python train.py --model="multi-label image tagger" --dataset="photos with spoken descriptions (Open Images, Localized Narratives)" --train_examples=101725 --image_size=32 --crop_scale_min=0.5 --horizontal_flip=true --translate=0.06 --arch="swin" --norm="layernorm" --norm_position="sandwich" --hidden_act="squared_relu" --mlp_ratio=3 --head_dim=64 --fused_qkv=false --bias="none" --qk_norm=false --layer_scale_init=0.1 --parallel_block=false --inner_norm=false --moe="soft" --drop_path=0.15 --num_experts=8 --moe_every=2 --expert_mlp_ratio=0.25 --slots_per_expert=1 --shared_expert=false --patch_size=[2, 2] --depths=[2, 4, 2] --widths=[80, 160, 320] --num_labels=250 --mixing="mixup" --optimizer="adamw" --learning_rate=0.00094 --beta1=0.95 --beta2=0.99 --eps=1e-06 --max_steps=8200 --batch_size=128 --epochs=10.3 --lr_schedule="cosine" --final_lr_fraction=0.05 --warmup_steps=820 --weight_decay=0.2
Rows from block 2, named by matrix and row number. Each number is 500 + 50 x the weight over its row's rms, rounded and kept within 0 to 999. All counts start at 0. Numbers have three digits each. After the name is the row's rms in percent of the matrix's.
# fc2: MLP down (model.blocks.2.mlp.fc2.weight, 160x480), inputs 240-319
fc2.58 102:506501448520488531559489572545462453507487465568489533476423480471487523480555496430453417566465423503451431455462534485449524495479433503458484428454557446474494414584468551515513389528454536545444389485525543551490508521530428480535524499
fc2.59 108:529468500520497473647471563442539539523547449512466433592503575605555548503476480558513588556520436445533502410382520464466534439557453567466509521580460517441426588489410424505500453496596495526459481546468436444526517516510486490470533458
fc2.60 107:490440512509501420440476408453529534463485452555491541513505537450513453522544498450442484516529489542586497549576450479487422516476654514525482470470500468500484522448591506560473541477456495487577524560487583475424434436524552560439558492
fc2.61 087:556475540498449432523497522503470469576543515542434533503453425533556441474482534498431568501484468447464528535556538472502549460480546551497556512500421523471443531468561496420521491533526445506593461546448487563475548502563471488488483549
fc2.62 087:512547610505437466513467452599546446477505569539475486549374563487547480329510515472450489505516557464486561440466474536574525551484572525450554481469543516528576549461515545542454509418476454472503471445612572401533597459573548594462449403
fc2.63 107:440627518492578511393611505474494495449493543512535464469440523564481443527553495462474553438428584485450530491524361428488515505437561475499416546512546478550566572448449480583613523442466442510591443567435447524407539388497565590473468551
fc2.64 119:451538487542523489487588399497514507583501616524494495507516509456563598457542513442493522465572571473474476477512498484379520511429528524604451568458402498526531539408490517474502555546471546495505538472530483450494583452473478585527490592
fc2.65 103:524435534522540455466496536496504459533440478514564457530494470491627492521510463512526586444539518554566540500587526491541511514458541499652576460498494471498571610428447491480561521558543551482504478483476463546510526471516506483471472513
fc2.66 100:549439560458498552452502484460593475563482507501461454504552471487513502532491519505531516631596504472579465427582486466481408519424502510528580471441495607552556546429560525507510511534509537497441544420494513480528562444554501535529522469
fc2.67 113:448535466491456418487494459506463495483588565540428485533481465462470433582488482446513509456527458454576571611541496516527494461423537545417487415539406528508444476486574488517489490472549497522469471516476468435589468495585470483463432524
fc2.68 101:486464544515480521574421486587467528452491602457486482465575505464454547456509589494370539504516465514536466517591524561474457513481481470496528525451489508436453404628549502473484576510514562476520550469505493513487503518465468446570465523
fc2.69 106:464478430480524413558570523501524407499491469477466458613439464572504395605410543600498534550504432480489527559446408512517523515519471461414524493515509488537458480530468426477527419452612506508510516400438544393462373465492473483431443546
fc2.70 104:413376478520572545357525432523595472500459546471540481433480565574457519606509462454538520523468562478510511553581586397562534580502560541481477528529431478492456572538445538488615491426426538457567479438522516444483455525501576537494510554
fc2.71 116:484419501454530501553463458423549423439441465488426567475417410484396534506456436512525550522505539538579522426576521436495439573569449533533538539499555533389500600522557518549601477475530539445482525517488512448530385572467541444482550583
fc2.72 113:550457396500516531386535495545417517468534499513491527503477489526472485546545442439387538470505611575511569520551442409522448544485573475569485468434480443457495586565504532520513564554509503562509464435450524503387464568356527534414488575
fc2.73 088:483659559513552474512510564583472496443517479363491567466521474449462531430538444509464542508520442551482518560498438581422437513545545459514516468510537483501496549526533525463549554569408555530548536474564628409535610440466433567508514473
fc2.74 096:487498491452539536462490464458499535577391514526518481624435461582523404451637437570504512497512537584423506523488410557539472477504553415487445542470474470533519542445452538476448582428525544578490495532588467500529475454427532488545510548
fc2.75 118:554521434522505460509511459495531567500503462522473474519445459583515469511424527569488542498514495402545494511373467521608561454546504505414435505615519509526495473427459502536471413423495435508517480501441442440575485477543412542466486475
fc2.76 088:538585539541407448616464454530489585550500469523370537498553529463463459532506498515391423528421515454518510554475502561510524497554449542524496452482580475490459517523454423545423473452499517588498502408532491504517561498507439481525533418
fc2.77 102:521465486509451578577493529540471473566579467518581507386483483528464595406545539434514462506392474520398498449523521574384565571509437556387511501536465511539491544558572476525512574459444504533500527454610572457468521464481432510562465575
fc2.78 098:506514511491492567547590407589521453481497528465476408497535526392543530489484615399420562489484534475484543466362491491462514555537500612463471506552508472577524479368421450507467558482625473435533537458498526514461621415531420566524515405
fc2.79 070:486444529480534465525441394510606601458513457522577551485447495483502469474505524487507426503472498416543548520470530460482464600611503540526427522448575554496476556469476456436457478593519587508606545457421427486527472525582477504502489621
fc2.80 091:473582480428515480530487445469449489532484536549502554523472572551539489475633485473407516513479464469528394518426525508538485449530466409514469527575523541563448442494586516528473534452476513515545479478504424510478522485570504514524517456
fc2.81 079:566565515536478643481438579489488468517486426453511561486475409550485592463510539523586588502517500531521490515413445576610522556482497509478502527406477619496503440486486477512525557520486512474464471543482444468558465564500592469598649539
fc2.82 097:451472559482495446437590454566512421564538640526481509497635453612583484531566440435557533456530570468523619518437500465509473567505509442640447496492564441496514641484458525460562480477462469536557426540477487530454514479549494446507470449
fc2.83 093:516552491499560507501556597505507455558427517493484519509453458559529486475561454537463634417509570507443490466466429482462433545473545494592434533466539487518530609428448475431588533486507540569441495527543458525463501463460504546493540560
fc2.84 095:476493455497461529535471593540459573483563460523587534570527484465490557492430516444509426465523370483512456519446555500549561578531503568434500437555528536452449516585541500542541557540512419539507487437494455463535520517508486501372501559
fc2.85 097:499583435515538450485524532611475539486469483578486556497520454533502552434480545516443542464492458383517468559491494430506534503499575489478553601485441473498512473544494528516458412487428477620523438472612522503493501608470455484493471508
fc2.86 106:600608488549527410448469568485390483541523486574529462579625639533513552467511470436527546477556530457466511588475525532401443494526462406487438602564450452594450462501496429579499566584443486533588555431459535433427545500484418554483568466
fc2.87 086:510496451413416465457492559460559546528415500407545462443527462504512403475490532568444425567543378478564473479424509450567513465582476507411498476523505518506521483542467482451399420440464484411469459482513597486531533583536487513495428546
fc2.88 090:481417578504403505624522511559507467479532521578564437579528518459534546422500538543496438561484475558569551430501430489501486475541530431570598484460528476488586535514481502448457567448480531463626476534487560592434548594424528424515423450