config = dict(
    norm='layernorm',
    norm_position='sandwich',
    bias='none',
    qk_norm=False,
    layer_scale_init=0.1,
    parallel_block=False,
    inner_norm=False,
    moe='soft',
    slots_per_expert=1,
    widths=[80, 160, 320],
    num_labels=250,
    optimizer='adamw',
    eps=1e-06,
    batch_size=128,
    final_lr_fraction=0.05,
)
Rows from block 4, named by matrix and row number. Each number is 500 + 50 x the weight over its row's rms, rounded and kept within 0 to 999. All counts start at 0. Numbers have three digits each. After the name is the row's rms in percent of the matrix's.
# fc2: MLP down (model.blocks.4.mlp.fc2.weight, 160x480), inputs 48-95
fc2.0 107:528459568474458583565559581519440572518478586505481529446585513564510513512537510571545499605556502519514533419482590520524545505487477629485555
fc2.1 110:474550442443493474526566534516549500494478497450504484511539517532536539464512452456467537564468550500608451501488475556555436513492482501466556
fc2.2 108:444425502472569491513505431495460519417564527510507458462459445513399608493418541541558433535468514500513475522442503437541508495445500579520571
fc2.3 090:471582482514489463519448570522450508488434494473625562563530587436419423467477544515446526490476468451468521413454563470539435453518554451362458
fc2.4 103:577523498493532556508487492476553484485427516614492482465447487517530514422550469485493505486532476549481565518483452469464414418610567525553520
fc2.5 086:551495558552558513456502546406482480559587489557490471468530574419453518512477552534569438494519481474386438497421507453509516536498506498523376
fc2.6 097:602525522476503517432376505598426547518405453438465515403505498504535465415520463486481482507578503540518569451530565515511495570498553547470455
fc2.7 108:480495522502550530541520474595496572509546512473491468356428545490503477524424458494523469532460579511510456536468583529625423545478477578470500
fc2.8 102:398524474495440515521467552530501473438540528419526463498398537472521536487491497560463560539449465485440434629513472517500549523484484448473531
fc2.9 107:463448470583543579500581467470466430513513502542529452498585595591516387445493523505457444489583588495553538427449515453462475583489462577442498
fc2.10 096:505467484548530509439532442589505559440556484496501362493485559492547476531506476638449400562489555520508533439430652502486437524578514608477475
fc2.11 105:512479566553507489402460475438471414513445544544513521581493537595572450523535471509560532449498530586515583416421427458476535359580590437474565
fc2.12 106:534491568509551520500435457422493493484599456512487460421395574392392526473528574537504513511560449440463521490502533471486519478417466536501422
fc2.13 099:435461463519517502530558469492501455533456457516525474495509584522427470451459495506491512513486545540456554467485561573599467551614552524511535
fc2.14 099:556462501456480370434555555445487467435533501497519502535661566488513484461512539466569579464482526505555529433501539519511486463549470376540562
fc2.15 090:414450481505434535498497462449459517548549373491547499437566370493411566432526584545486496466477466427423468458464537511518415488419503508471442
fc2.16 100:547494485563397396476501491565433503525403457544334533534499478547568424470481498517486517590502511477472478494504472463457493443549543497510469
fc2.17 102:478432455458456513487575535499565501342489593600426511571457489467592484476490436417508468547525490522482509515473620473476512500549433557583556
fc2.18 108:469536518564494489542480508539578435529459497451540542528521430492436564430474443470528402558474422517495503567529468499485515469422507553521518
fc2.19 089:453435488449534468506450610448585348570532487462558445621487475534473497478542571328500428456523454483479584443457442479434564463471509486567522
fc2.20 110:518533537451435462501494543550476474597425524591531477560555523521514541585494518448503572454503510568516577428480587474499598479519618510576590
fc2.21 109:484557567534543508534500455492504508400553434563530427587532516557486532528582514576530470583466485452528474491506504510477557638489466475503502
fc2.22 098:500471478591517505540547536522475434501503572496517547508511528520565467504463441479444451549549458463523385505540507602522470475609412515518554
fc2.23 113:544469560445454475484531489389485543544542534497508574563500483454526454491395552482533483418534579557508568504600392513533438471570575412551522
fc2.24 096:487452432613462485352515506519547517487446507461538526476512528485439433561472481429533549504427542428462535519447480494445465628379485492511391
fc2.25 120:501499545420481559526541591456498430568518536604568537564575456447501473543510495505506508455454516504477589408446452526457550477554526455460462
fc2.26 101:432538446550515476476515562506573495464535580480559538473542436468482503539513477530508466526509500461535440563537547548576520390442467557548545
fc2.27 100:471507401468497482554425525536489536490560516465534483498520446518556512566459464456433470524498454535554517527524500564492465525584494510495562
fc2.28 099:523544494525505539506503405434459540431478499471531513469521487421445585480512473488524419454419511472518381578459412527588508527454507518490353
fc2.29 110:481450505592519578461523566484473502485436500468504504556464521633538443514514535526502509458463593559530463462455507464477495466545511433562583
fc2.30 100:389536421564510494502460520506415354534536376448469515449561513543449517466536487429468485446536467409513503473451474481570467495520502529509504
fc2.31 099:477464504415490549524448437472569570548505479454524570554487403545467548502522552556425539469505513423543409518575461478482462445452557477442411
fc2.32 105:477483437471518506546473517586538376497484497470494458470411560471535513456508523378503464546585463469490526430681578457496444458503374547484496
fc2.33 090:499509517457527546517543495472450531417501440519481599424538475532433487456544559512479471588471548453468546491464448508525609598437487479489488
fc2.34 104:546494382455533525493523490542577587444491541561481498562450462459455496542540556581518507505508401475501479516449498436417450503456400534579482
fc2.35 090:456455546599506454473503466467401524520441420410444612462413524537493538437513477625499533524592590465479459539482479516511413523537510436475472
fc2.36 105:553573485509502507519375486520546431467480399394543516489458581409516477451523602495433525564550454450419622541453459516411516422391560450476431
fc2.37 098:519520510479574439497535469497535500563543401506539558445505470466427475476506531491477566457412395443464531505473490504555587483465451468543505
fc2.38 104:484570535596434466398549533583517539439511583460486484539538387446542461482474509543555486450449488482425587513523543505513465448482547488402487
fc2.39 112:379565512439461435600435511530539518454571484494535463461479384490477517521449491482501504549477465497570564633518483573559495414388516468433480
fc2.40 109:490499451479406485477489528525511514549427462487480522456515450518480503492468474552430507469495494509442452542514494540479483643529517517489507
fc2.41 098:442473544415516493440469472581506477506453582505488430440461592427444466434496445351494516565434467492562500477449534450526570470436513514514425
fc2.42 092:515539493585504578501563589508479411514483532564547503459604451582472447563441523399468389506498460503622418435583525480475642476608433514578513
fc2.43 082:457481478520549521532519496458442468505489470431491515491457531548555508523504521529537424422529567511442509397462453560502607590526565541567523
fc2.44 089:460405558642489575500523499542458504494440521519466540512472573650494462474470457530486454415519464482453558483550499486552489545703554507532575
fc2.45 085:466434535479512491517559477440440528496525627589457540466472573437444510559566555495512625503525547530554498558426406520492532393441444448432525
fc2.46 098:518436517506571467502476410458400630541486411472457511471534540522406546500591522578468551515477534445457532484498458556537522516556494502472525
fc2.47 101:506563450498437442515423447523499491467526503495547542472481429558402517466505508465428565576466567431522483477485458553587532464425438505522409
fc2.48 107:536502522436463541445607447473554503512547550523429494548544370452562534509472421550514556435487489511524527559461510481534439513601523463529536
fc2.49 101:461518509448458479477431526512553496478563466518626428463567568511516503529511479470512517485491545539554491456483508428488506445513487459442464
fc2.50 107:478487483493486457432459535550482498481486504590590495547582497562524499533546512399474544458520524521495526441394486449554592488556529520471553
fc2.51 101:442556401510520536481495603586557445485494503488530445509549495441571459451519446526551544533480492471503498485491558411509530520591508495475612
fc2.52 099:505548566543460425520521404585444524480560476481445545462412517505511574453374550592568455522511398548516502476513529468508494465527480497560516
fc2.53 106:446521446504560442558525501503561457475572516435463437466450540444489540485481466424515510507500450484616468518612469488569449470438395443501496
fc2.54 095:400480446559456556539470463563450523571504472496454477409411577473546467447474423444460497555448452486469548339445524571520540534433595573526402
fc2.55 096:469501611395512517535478575565570448441526499526540493528578486547399523510432509453524579494510452468519462423432508430598504460424404534407492
fc2.56 101:496516539464497474602555509542441531576556418498420506450406567412442536481503523539396502521559536439524465520484453554466443518430369548480453
fc2.57 097:530511484483538512480431463564490522430570444628556531392456531518305514552483549546471446491509517510388447579464475493518518505424507540461377
fc2.58 095:497477479431500521432457497467574492559471543510473480494485537456575568480500519621576551449485476542468539536531566395493449492565623430535507
fc2.59 113:521468528373602449508546431494525576542587467455520498455439493496457594509465660542540546427484537492486420555497470498521570573429436480462418
fc2.60 098:467466455539445429513586482411475465504418490545486526510487441417482519554467444466461489584542574512490381525497501560507537624545492611428493
fc2.61 100:483554447491416508549408512386491507552527534436513512458535613479456529466463510555501434481541451470577396467451531517510606515507440489498412
fc2.62 085:427468387535432555473487572570496477527487452523517562493534515514596530524488542442428469557489475495516346461441587531468544523525429507456466
fc2.63 097:418386472597526503574550484489462525553494516477492542557590401516582572460559529442520459447476587473428557414551470545449567460544544431552535
fc2.64 116:554492556538524503497616538429541539424479441574625560471588539521363505595578527607533587494506505514460455554474464515502621495486539484492414
fc2.65 088:485527477541498519541572439541510533535492479468450433466531512444388488501486525508511456562474552503419469447453490442444414625528572523465532
fc2.66 098:554501463581483487501512399539449603462468576533399577540419548495511462493512517555538457479487488495482494546561444559430517525509534476483564
fc2.67 108:496588515533511444516502525474531526473525481572520546470519484497422539467478544558523479544494450361399473497473456495536573448430482618491313
fc2.68 091:410516472449505528523573566535559471440528500514568569514558436534553544479579430430476474494468460515421541474444535481525480464585609460539419
fc2.69 110:446485539565461485493426479437508519475527560546540523437412367539472515546525467510513461457457467437474544501521473513510468447450485447469490
fc2.70 102:428488506575505486497529502458371541472419412523497555469486530516481509618525560504521462574552539539482440470528536546483549563588497505416476
fc2.71 097:528405481503512558518479496440428556483438529521388503513496512593561437577525526519418511483526543529417475520544462503467504494533531488458427
fc2.72 094:438537541555523512533554483512422463502474626510431565475476457523583502525361467642488362576472467532512517400522503542421491481526499533566577
fc2.73 095:506593536568502509433574462504507508590532558546514493531574473464412564496468455477560512544490593546471479439470540532472558467508397541543399
fc2.74 093:405465390621475552556497480444517475482539575513471482552523455495545494496541422510521527541562522480622433446515546485541584503471487497475525
fc2.75 124:434511538455550474488506504437534599449507463472474447475446445460460548521563495533586533421447484456527501564560503501469553444427508493508510
fc2.76 083:452587458499501545539555557487537515573560533473538586506498560492460448397537556433603498521544422542558565472513412568491484558400418462564527
fc2.77 096:514492452490516485393495551603544502543449657474550468501536506521590492560502516513445585535477473542507458495606450375516578552521416406529591
fc2.78 084:395497463500526462431518554513557482489469489415513551431520532431433572527469471469496487499494508431420425490477523499481583563492412540466514
fc2.79 092:443487461534555417412559481527480530455393419527435505527571452510449567481577563494448497586500463507445507460414511556487454569479612480470444
fc2.80 089:478508473567516559426539554518439433469500475507599472483631541469452596602556592430517513466554462473511465432443523436449528498491486494481454
fc2.81 098:567547519404490537487562523419491408526497598555508509490499542527520546535516466408626584534567597516538405512443463527529450501490529408505514
fc2.82 094:428458501597554572519495444514488541453545434581508444534543583482479460548497538599529523524522562480526395437499489479442543549498452561399498
fc2.83 100:477424483604560545532525472475484597539490536500483481532527494486479440531499435610547537565527593498393491435427491527583536602463419534473491
fc2.84 090:515543512456480598483512609479533444568471549527590469556430582469452539560492444527451506467512552562529536508466473483565472471534518408563556
fc2.85 107:491551391504426567401434526642462442483537548457519511443486532471536506524505496501442484465506433539527443492520528490469461570504535520453490
fc2.86 095:463557582489471478497478544454495503529546523521547475500522451440451570527444464432510468478479412460454497487457501470473545516443559513522507
fc2.87 101:565460568381528513525498529473558445488561490456448485540429451470531544506494491459595439450456488467507526580561517474497431451563535477638488
fc2.88 097:443548483573493464499558539449530523464557452502586477567556466510456453453631482457408541575497478488550619496386505526507469499445577536452439
fc2.89 094:488478485390532437410497545523515464532473524513561424571485477534605537524474449574414526573461507582548598458479472484521539475505565375527569
fc2.90 099:480460524518512560482525481481380494545533473558498572509470404562467504477456515509538538471490453479473539552564512532440528406435416432534472
fc2.91 112:569496491533448446568506418527367514466453466484426495507465535481522494473537580558484430511533447514480582487556492486487509467494538522478525
fc2.92 084:408478460459565489558591511486536466443415590507603459412549495516454455520540555430524509511606531528544458509452519486514522467505411419531600
fc2.93 113:576484491538468467520445473542485442464492601505425568496475496475521473504467519536427457463551521499506484545517471439591506531533523440571536
fc2.94 095:569567477551501455519527503542454566509421548490560553530499594520435477465448419452374515539471471438529429486488526476544418587528454527495474
fc2.95 075:459497427418499455502470556448511458543521542456505486442605516519445493468516513401453468401486539504450534412474624534507473530541592461596469
fc2.96 094:573555469482535464467512451469540511437555479534563430520503448538421550531493576567535524440491536437451513542418477508529618493392448459445483
fc2.97 090:505489407427490515410429473529517552470502475416460572434514492545537505478478448513480498503492525582380416543574461436502477537518442507506544
fc2.98 081:434579429610518527461451545480506428523438504538558532544562515563533502510511494462552522489508413452438539394411511436483520509559502534477564
fc2.99 109:519484561474529534617553494466525542547526503550460468597558479529590436526539419480563586503458537616600584587565410483479443495512521512514512
fc2.100 131:527575426525416434440398503603512481443433531513562510453510484552479450462491485455490471478532471491568533494489586398534508523537547395482500
fc2.101 104:572434537493480539508438482424460476550441527437472519450494464414465470545467519481419551375573541519394565543457514434462464382445550464478481
fc2.102 094:547477521482513552509497521413494479429482537507521546507456562525421504534575492474523515485506444457536559492467451475459542361381492458520563
fc2.103 104:428527527519508515549511555562489550476497457449493501516496435511444508602493403580506438595502469437433473518515499575505435538430453554443499
fc2.104 098:472398496563552417486534460432474433573467512504470467523594491473512495491437554464526463461504519515450584476463433484472526510499556501497472
fc2.105 106:585498497508551431484519544556529496525516451472531499464513540449371565463500568465531552446576455412433545428433515456454517427517509510521377
fc2.106 099:466558516545504529483574515476401540508489504487509481536548420595548418497468318496442468597520563465439443464495546523572556571558471494509536
fc2.107 099:500620544543489477511440518509534572429566442537518416438560455517420537529493527556449541483496463452397533485409527530537526511453463505423433
fc2.108 097:448444509519443400480503453409489604518544443489483600505464498392379552518482446524397561494507489438369441507429469543452567596452526487393382
fc2.109 107:450573507444524517514553500551501416515521548483552472548545576551612511561525580554530397535425543562589572447500471580425492468484439414626606
fc2.110 079:491466513567661562471536482511510492453513496470519505537547518534472532488559555491481410465559468488414416395453557467500616479510549468413494
fc2.111 120:510521512478534539455545497557507509483460532496523372569598542593647475503449520476523454546459514572568549400533581480496471563516532507525548
fc2.112 093:500470543506523521486480421533553511466423499446522484380553411530574545460512478461514442533582525512401482538377634510453562498454493520468440
fc2.113 104:512509532364507518493468503504504432453604477431527467532431489482508560534566458447535533471506384492469570504506401588507467426443548490453450
fc2.114 110:500468495452536483519521503427406477437469504487553493546499553653464470510569486508499569406563437438444470523466388496536466425473441544485539
fc2.115 103:505551501459531579429553478436509472611582524524496487422545545572488456463477535451576494555536513452490411469524496446480504530514394509551499
fc2.116 077:521420528469511464493524585491525451506490406452557504494494379491404492415497532483456601505473469422440487514532443374507402577401420504551381
fc2.117 093:512472449493499553519534484469493529513480505567473533378492469542432512521480546562539587536452561480480503594488510515522543524479518461549432
fc2.118 120:496494463434453568502430535494573464385501452490477436546456471501536538378487465497493422580468430490546437505512433507521425450471449441460545
fc2.119 088:482515439551445448482432477625489582453433469551560539549439467453469529440587453516463451483523487537447560468402539476520478655562492468489508
fc2.120 099:495503514440469526597524543405529383508471509388508544520468550565579570486552604523486470458568570500508425569524393526453555453513474569575479
fc2.121 107:491562423539466508505550568435562378505429469466442536476516527578487493479479432497419442393557436523499509473607500553502458529447426498550514
fc2.122 091:462431511467455490407503507480489500540478523521472537535451479472569453520519543535491569429532524491553520529501431500470469474489501435471542
fc2.123 118:551539475493536476453534500483538430429540552498494536533498568588554459444566553460502487420516492568585523556577501549459490472584524418553554
fc2.124 107:494447515547501518432515492586437546489481463505487488512532501449425535421449470385474422506562461506460598427420552464470508532509571554492492
fc2.125 110:470529533465480471530495516500552549514604462433450519475422533488414423501531470639451504384526489463425519565531534461504390523560471474544426
fc2.126 109:503476468533610409573426540442557446455559542491529416441534470490437567496473573423467550453510480496543424583566516621485543513465444477489448
fc2.127 096:386564476465544541478576455498513432477537515474482560460419510490481478495490514461601502488486477522549529473469383511508497475526445504469466
fc2.128 108:569517471523472521563483575474457531440439466495512498512492500549581504561512476483525478560456544526434456493453500589531444476551458662524575
fc2.129 099:551519577475509505550549451444483524645457519563505502546604534450461447623545533558497581527509635492428524461531529602514475583511478521544419
fc2.130 101:474515449424619527534494522516566486500486461532569559537524524542541549530563477447507493543510392515536442515476501463551623420462460490455401
fc2.131 087:465477512524463495457420518485552412540454469576426533564466516486481504508530479498452517504491444427473448516478600595537544517509578485544513
fc2.132 110:541492568487508481551451468434517554567545457596522516521536495462505538549467504453501500580438559541493436550484439548486420602596455545478481
fc2.133 092:566500473560533520498466575535489532572383507507587504496475589526523447533490523507471521519458467457432474530418475469497431488547571505438457
fc2.134 104:552425442489492455525473456462500476494465521503482570557533531541500456532561576409553489438483465474468589485513506430516618401579487409508434
fc2.135 104:460433418530494549471526507541529531464556482507443464561406394422456499526437445523523480526372520453485508499521449577655413554562493526508470
fc2.136 104:515563476503450392555498475605525509446544504542511547484536443475449537501467471490463497425480446415528512498496548530524535591462409509439475
fc2.137 098:502433426543500589459489491474556401540427611501487551463512528527518464455526431446422522465469565566514524527561470521465463459575492482542538
fc2.138 073:516524566499477517485489455511498485447386500449485503524414443580485576483485554396447541557550506569459477569395512516503595463436409548512550
fc2.139 110:461511552527472480513461529384498534630564532535426573504505413441445499620478423545482587553484619486427518592523459530503471489483501500587480
fc2.140 097:513467498499467592502503571456632457563519510453520428502435550465489539558548488497561507491538525385468577430457455460560476414554341568543545
fc2.141 094:549573438424505494480554462506609501511508533521500559464540555520445522477555547543487463488512448443507554561532524379481410474500518465475547
fc2.142 101:542521522466531570484578521530471432497504608649488418549533429548564527474518537349535446509453503501584528505445509508492535431485462450515620
fc2.143 096:524479392471485481558465467594511508551461500434399513494463422529541457478461371503533528553529488529566558497506506475476417552481561578485512
fc2.144 086:571530481478417519544522500514534615475566490505571455545484448518535575628478542458533432485526494500469493455481384448443496467524448431517474
fc2.145 117:594491557548501491393398442538464487492483393469499539437503549477491538440487531544462448465522471456468460556545539473424461558456484486525459
fc2.146 111:525514432412523513438552511494530447479433501495540486489482417510530547387529527480526495451457453487636454425516469586413418526551525509578564
fc2.147 075:481512431552485496480456581496554509380567477533589409452452574515452479439517508402498565520425496566496364432452604409432558530486430567525538
fc2.148 113:483518603517458470530417439535525568550572455449498507481535447516514509502443384503509532479544481455447590516531569520530507539490428520458464
fc2.149 089:476412456458447479460584640496569477615554562500491535508501515520563444466529479452537504510496524526513557390526543426527448560559423505489456
fc2.150 092:547468491519493506523526572511577521448588489474572459505474459549435561520567482570476547510511420557571442526544527456602551563494392466558563
fc2.151 102:416473431413543444481501521558483471431471538504515470566556439529559565428504495370468461500479489498531569483456460507508442416586517475481558
fc2.152 109:540478493468533536551429423481458443373443434467412440465428570504552546525438536544559419544446482463515417518516507402465439496469516524457616
fc2.153 114:565561538484495438468547481585552544592473448544552458473486502382432531465470431601528488554457510474495552517454552477508507499470502402506510
fc2.154 094:470618521481514494453451510559580384578474484538479462493528535471496468477473578512535519533505497570472485581488530435555470483491463405536434
fc2.155 096:437569485422513451531499589460561412564584440519539464486544464543487425552544544473505569425483517471499515482466471522460577400489563501517545
fc2.156 087:406547462479551481454349540505614463462451511530577555458528455472560461505454550532570522531612505549486575515484550466569542530488495519527587
fc2.157 081:508480458521557493624535515444434530446523563540508548553478506556523584470562491577455496530379614572562543436475424451532539589522608572515667
fc2.158 098:557572509562535519517507442561481532426399481479431526545497485491491565490426563510452513555559445490553485425462484448482499559562516555463532
fc2.159 104:483437476473417433546554536434540511603459443470511513554490498616444441634548433592527535496458506475440474564450410531534487477466460503492405