Weights of a small multi-label image tagger.
Model: 32-pixel images, arch swin, norm layernorm, patch size [2, 2], depths [2, 4, 2].
Rows from block 4, named by matrix and row number. Each number is 500 + 25 x the weight over its row's rms, rounded and kept within 0 to 999. All counts start at 0. Numbers have three digits each. After the name is the row's rms in percent of the matrix's.
# fc2: MLP down (model.blocks.4.mlp.fc2.weight, 160x480), inputs 0-47
fc2.0 107:508471482516517463468501502481512496490505484491472491475503535457535509480505496501547517504473536543484500490467464510527460518482478493496502
fc2.1 110:487476531514497495477504483509496518470532467513449528512503515523540518490482509482493485530489461465533485442513457510471552510499479546485515
fc2.122 091:508505515519528507481500461476529493485520493445495473519509505500464522507478528537502510504470467514512456553483506474516502515484501508521504
fc2.123 118:476521496487455464525449513522528519513516484535494524534482516517506466502525507526502550526500536477528507474514470496505495529465563492488491
fc2.124 107:509486503472501513535511510461495475522495469497553491429500493484489475505519479479499486513489486537473531501489486503511493520502524500557516
fc2.125 110:475542536463509510525492439515481582502511496505520523524454480552491495517509485527499510494536511499505492484459498472434528465501522484495531
fc2.126 109:523495491538553482495499511466484534504504539459495524527501506503558487476497522500508500483547487507487474526508482484543462480516526524485487
fc2.127 096:513503517520542466476494525511514509465503497558462521523503501490506511504516510446515476547503495482563481468506549530467506480542489562481492
fc2.128 108:478483528467506502493485536488547475487543555517506446480458512479500551514495531509548464469491502516554519513511509521528479536497486489485528
fc2.129 099:514505474516529512518495488491492493499490498523481515523565452506481516475473485525513524520459485485507460515510538540507473488502479510521468
fc2.130 101:579534492529532515460510520505451505524518508504506521541527512495556477511498454490492436535516490500485510491526553512534514507475529523493493
fc2.131 087:525495504474514470463457560508495490537490519492556515522513514520510430479495451510494480503457495517493562544479562495472483488488515477532520
fc2.132 110:468483498512502493514484473509509526497492514519544488467540526448504536522529511483514493463505486554533494503481464512518510489510453482482490
fc2.133 092:530525480554495490538508455477525445499502485486522524502524502491477502491492500485454480507508541491495500513492510503487521511516528488491496
fc2.134 104:458541489493474567457498497525563478540504527496529519522511516532492484497483446518526506526443475498507480553528500490524487550486533539524492
fc2.135 104:467514520519482518501466458539530527481531499484438484477496495507435511510508546514500520471493489508507472529466482473488493510512501515504483
fc2.136 104:547497482479504456547501464532429526488456497478492483498494464499536491518505528499486441523495463524453504468535470467514520459493468493484495
fc2.137 098:507464518493497530514495490525467474562525499473486497526508516453445533524494514530507526482478509464511507528491523515493488526509505511488492
fc2.138 073:479533474521541488490517552514493473532472478505538510504548511515513495453474491506534512511490515462545540561477528473542519494549514465506507
fc2.139 110:492464526505514517553491496512504509537529524458500484542490476497461524468515451515533526487502508489514492541501492508563464499508484498499454
fc2.140 097:463514467513497500516493510479509495486534508522503537525465509540529465526502497480450498486498510462483471500491461502456486524505509515495447
fc2.141 094:485508485524508514447545465492539550484488457541493544517492539502550546546483512490509472524494503505495490513496494537486515514497518527491529
fc2.142 101:506502474553501473465494479494543498483483533506523547459539536497555503514493563485517504503513484524486549481527482480526469525497464486497517
fc2.143 096:486501541502452505506510492510511505500508507579530559495537503490522499513481510509495506490495464488515551461495455529486560549493514543505528
fc2.144 086:496491436558473530434496481489508471491476510468492488503508495528538480492493523520548487491488509498498463493537499520506524471509517470466496
fc2.145 117:504491493456492517578523521508492504504483491571505515544515513460470512500509486480536522487508538417507495460529525549459518419481542514482497
fc2.146 111:510504460479466488474491511489498519483537513467491526517438479475537482458519530470503519475507489487517500506484470503526478536476517469471514
fc2.147 075:520473493470481515492508528511479500520478571540510431489517507507494467494497502502480470519507494491481535459534500502501527495502523482549488
fc2.148 113:529503489519515515538485466492458528509450498473517521520479491515481450462526457480501524471504466481500472536482540491483495483490519467488490
fc2.149 089:534459497496470516539499463495514531510483493505484504481540530557527465502486444489515477519483508516494478492457481483472488536493490541502501
fc2.150 092:524500470495520464541517486546483547458483494523446485535514527478533566521482478478507488514476485514487468492530514520537520525501505489502498
fc2.151 102:444494515516533510488506518481516513501512520487538487464522465493504527516497489495520514522516532492508533524524463496489495550501455503502515
fc2.152 109:475489525490510555496512555504506535493505503517503489539472463464480496543498526496478486492477545499469511503499490483479522461469516506523517
fc2.153 114:515480511477496514490474480526480500477444515520516523502522497500527493478532495475496501481455496532496504508527511542487520486537489498483514
fc2.154 094:509490512487473501486481490496488489500544487478504498529504490510526506473481481542496499567555496489490532550515524567465513479510488514499510
fc2.155 096:527505472525513499471494435459523496483492500505529530528511480521486457475504489503486481481472482511459491495522471506513477487510507490506556
fc2.156 087:460512544510522499509483506527472495541460498417467513486466551536487529515493475553471442511490499503547500507511503445524470516496509510533542
fc2.157 081:454482488486481490503503480501529477490504523558492484498446514507465438471471492447497504518527485466505461531464494539487493481471512532495529
fc2.158 098:526513496500467491511536517483508521510495497461519514556486481483474536530511491444487490513496505516493559441527502521518537492483506512498546
fc2.159 104:511545525458495526488497479464508500476515482501468514505477480509530481457482516474499547486491468509496452516489501500481455496543479445478489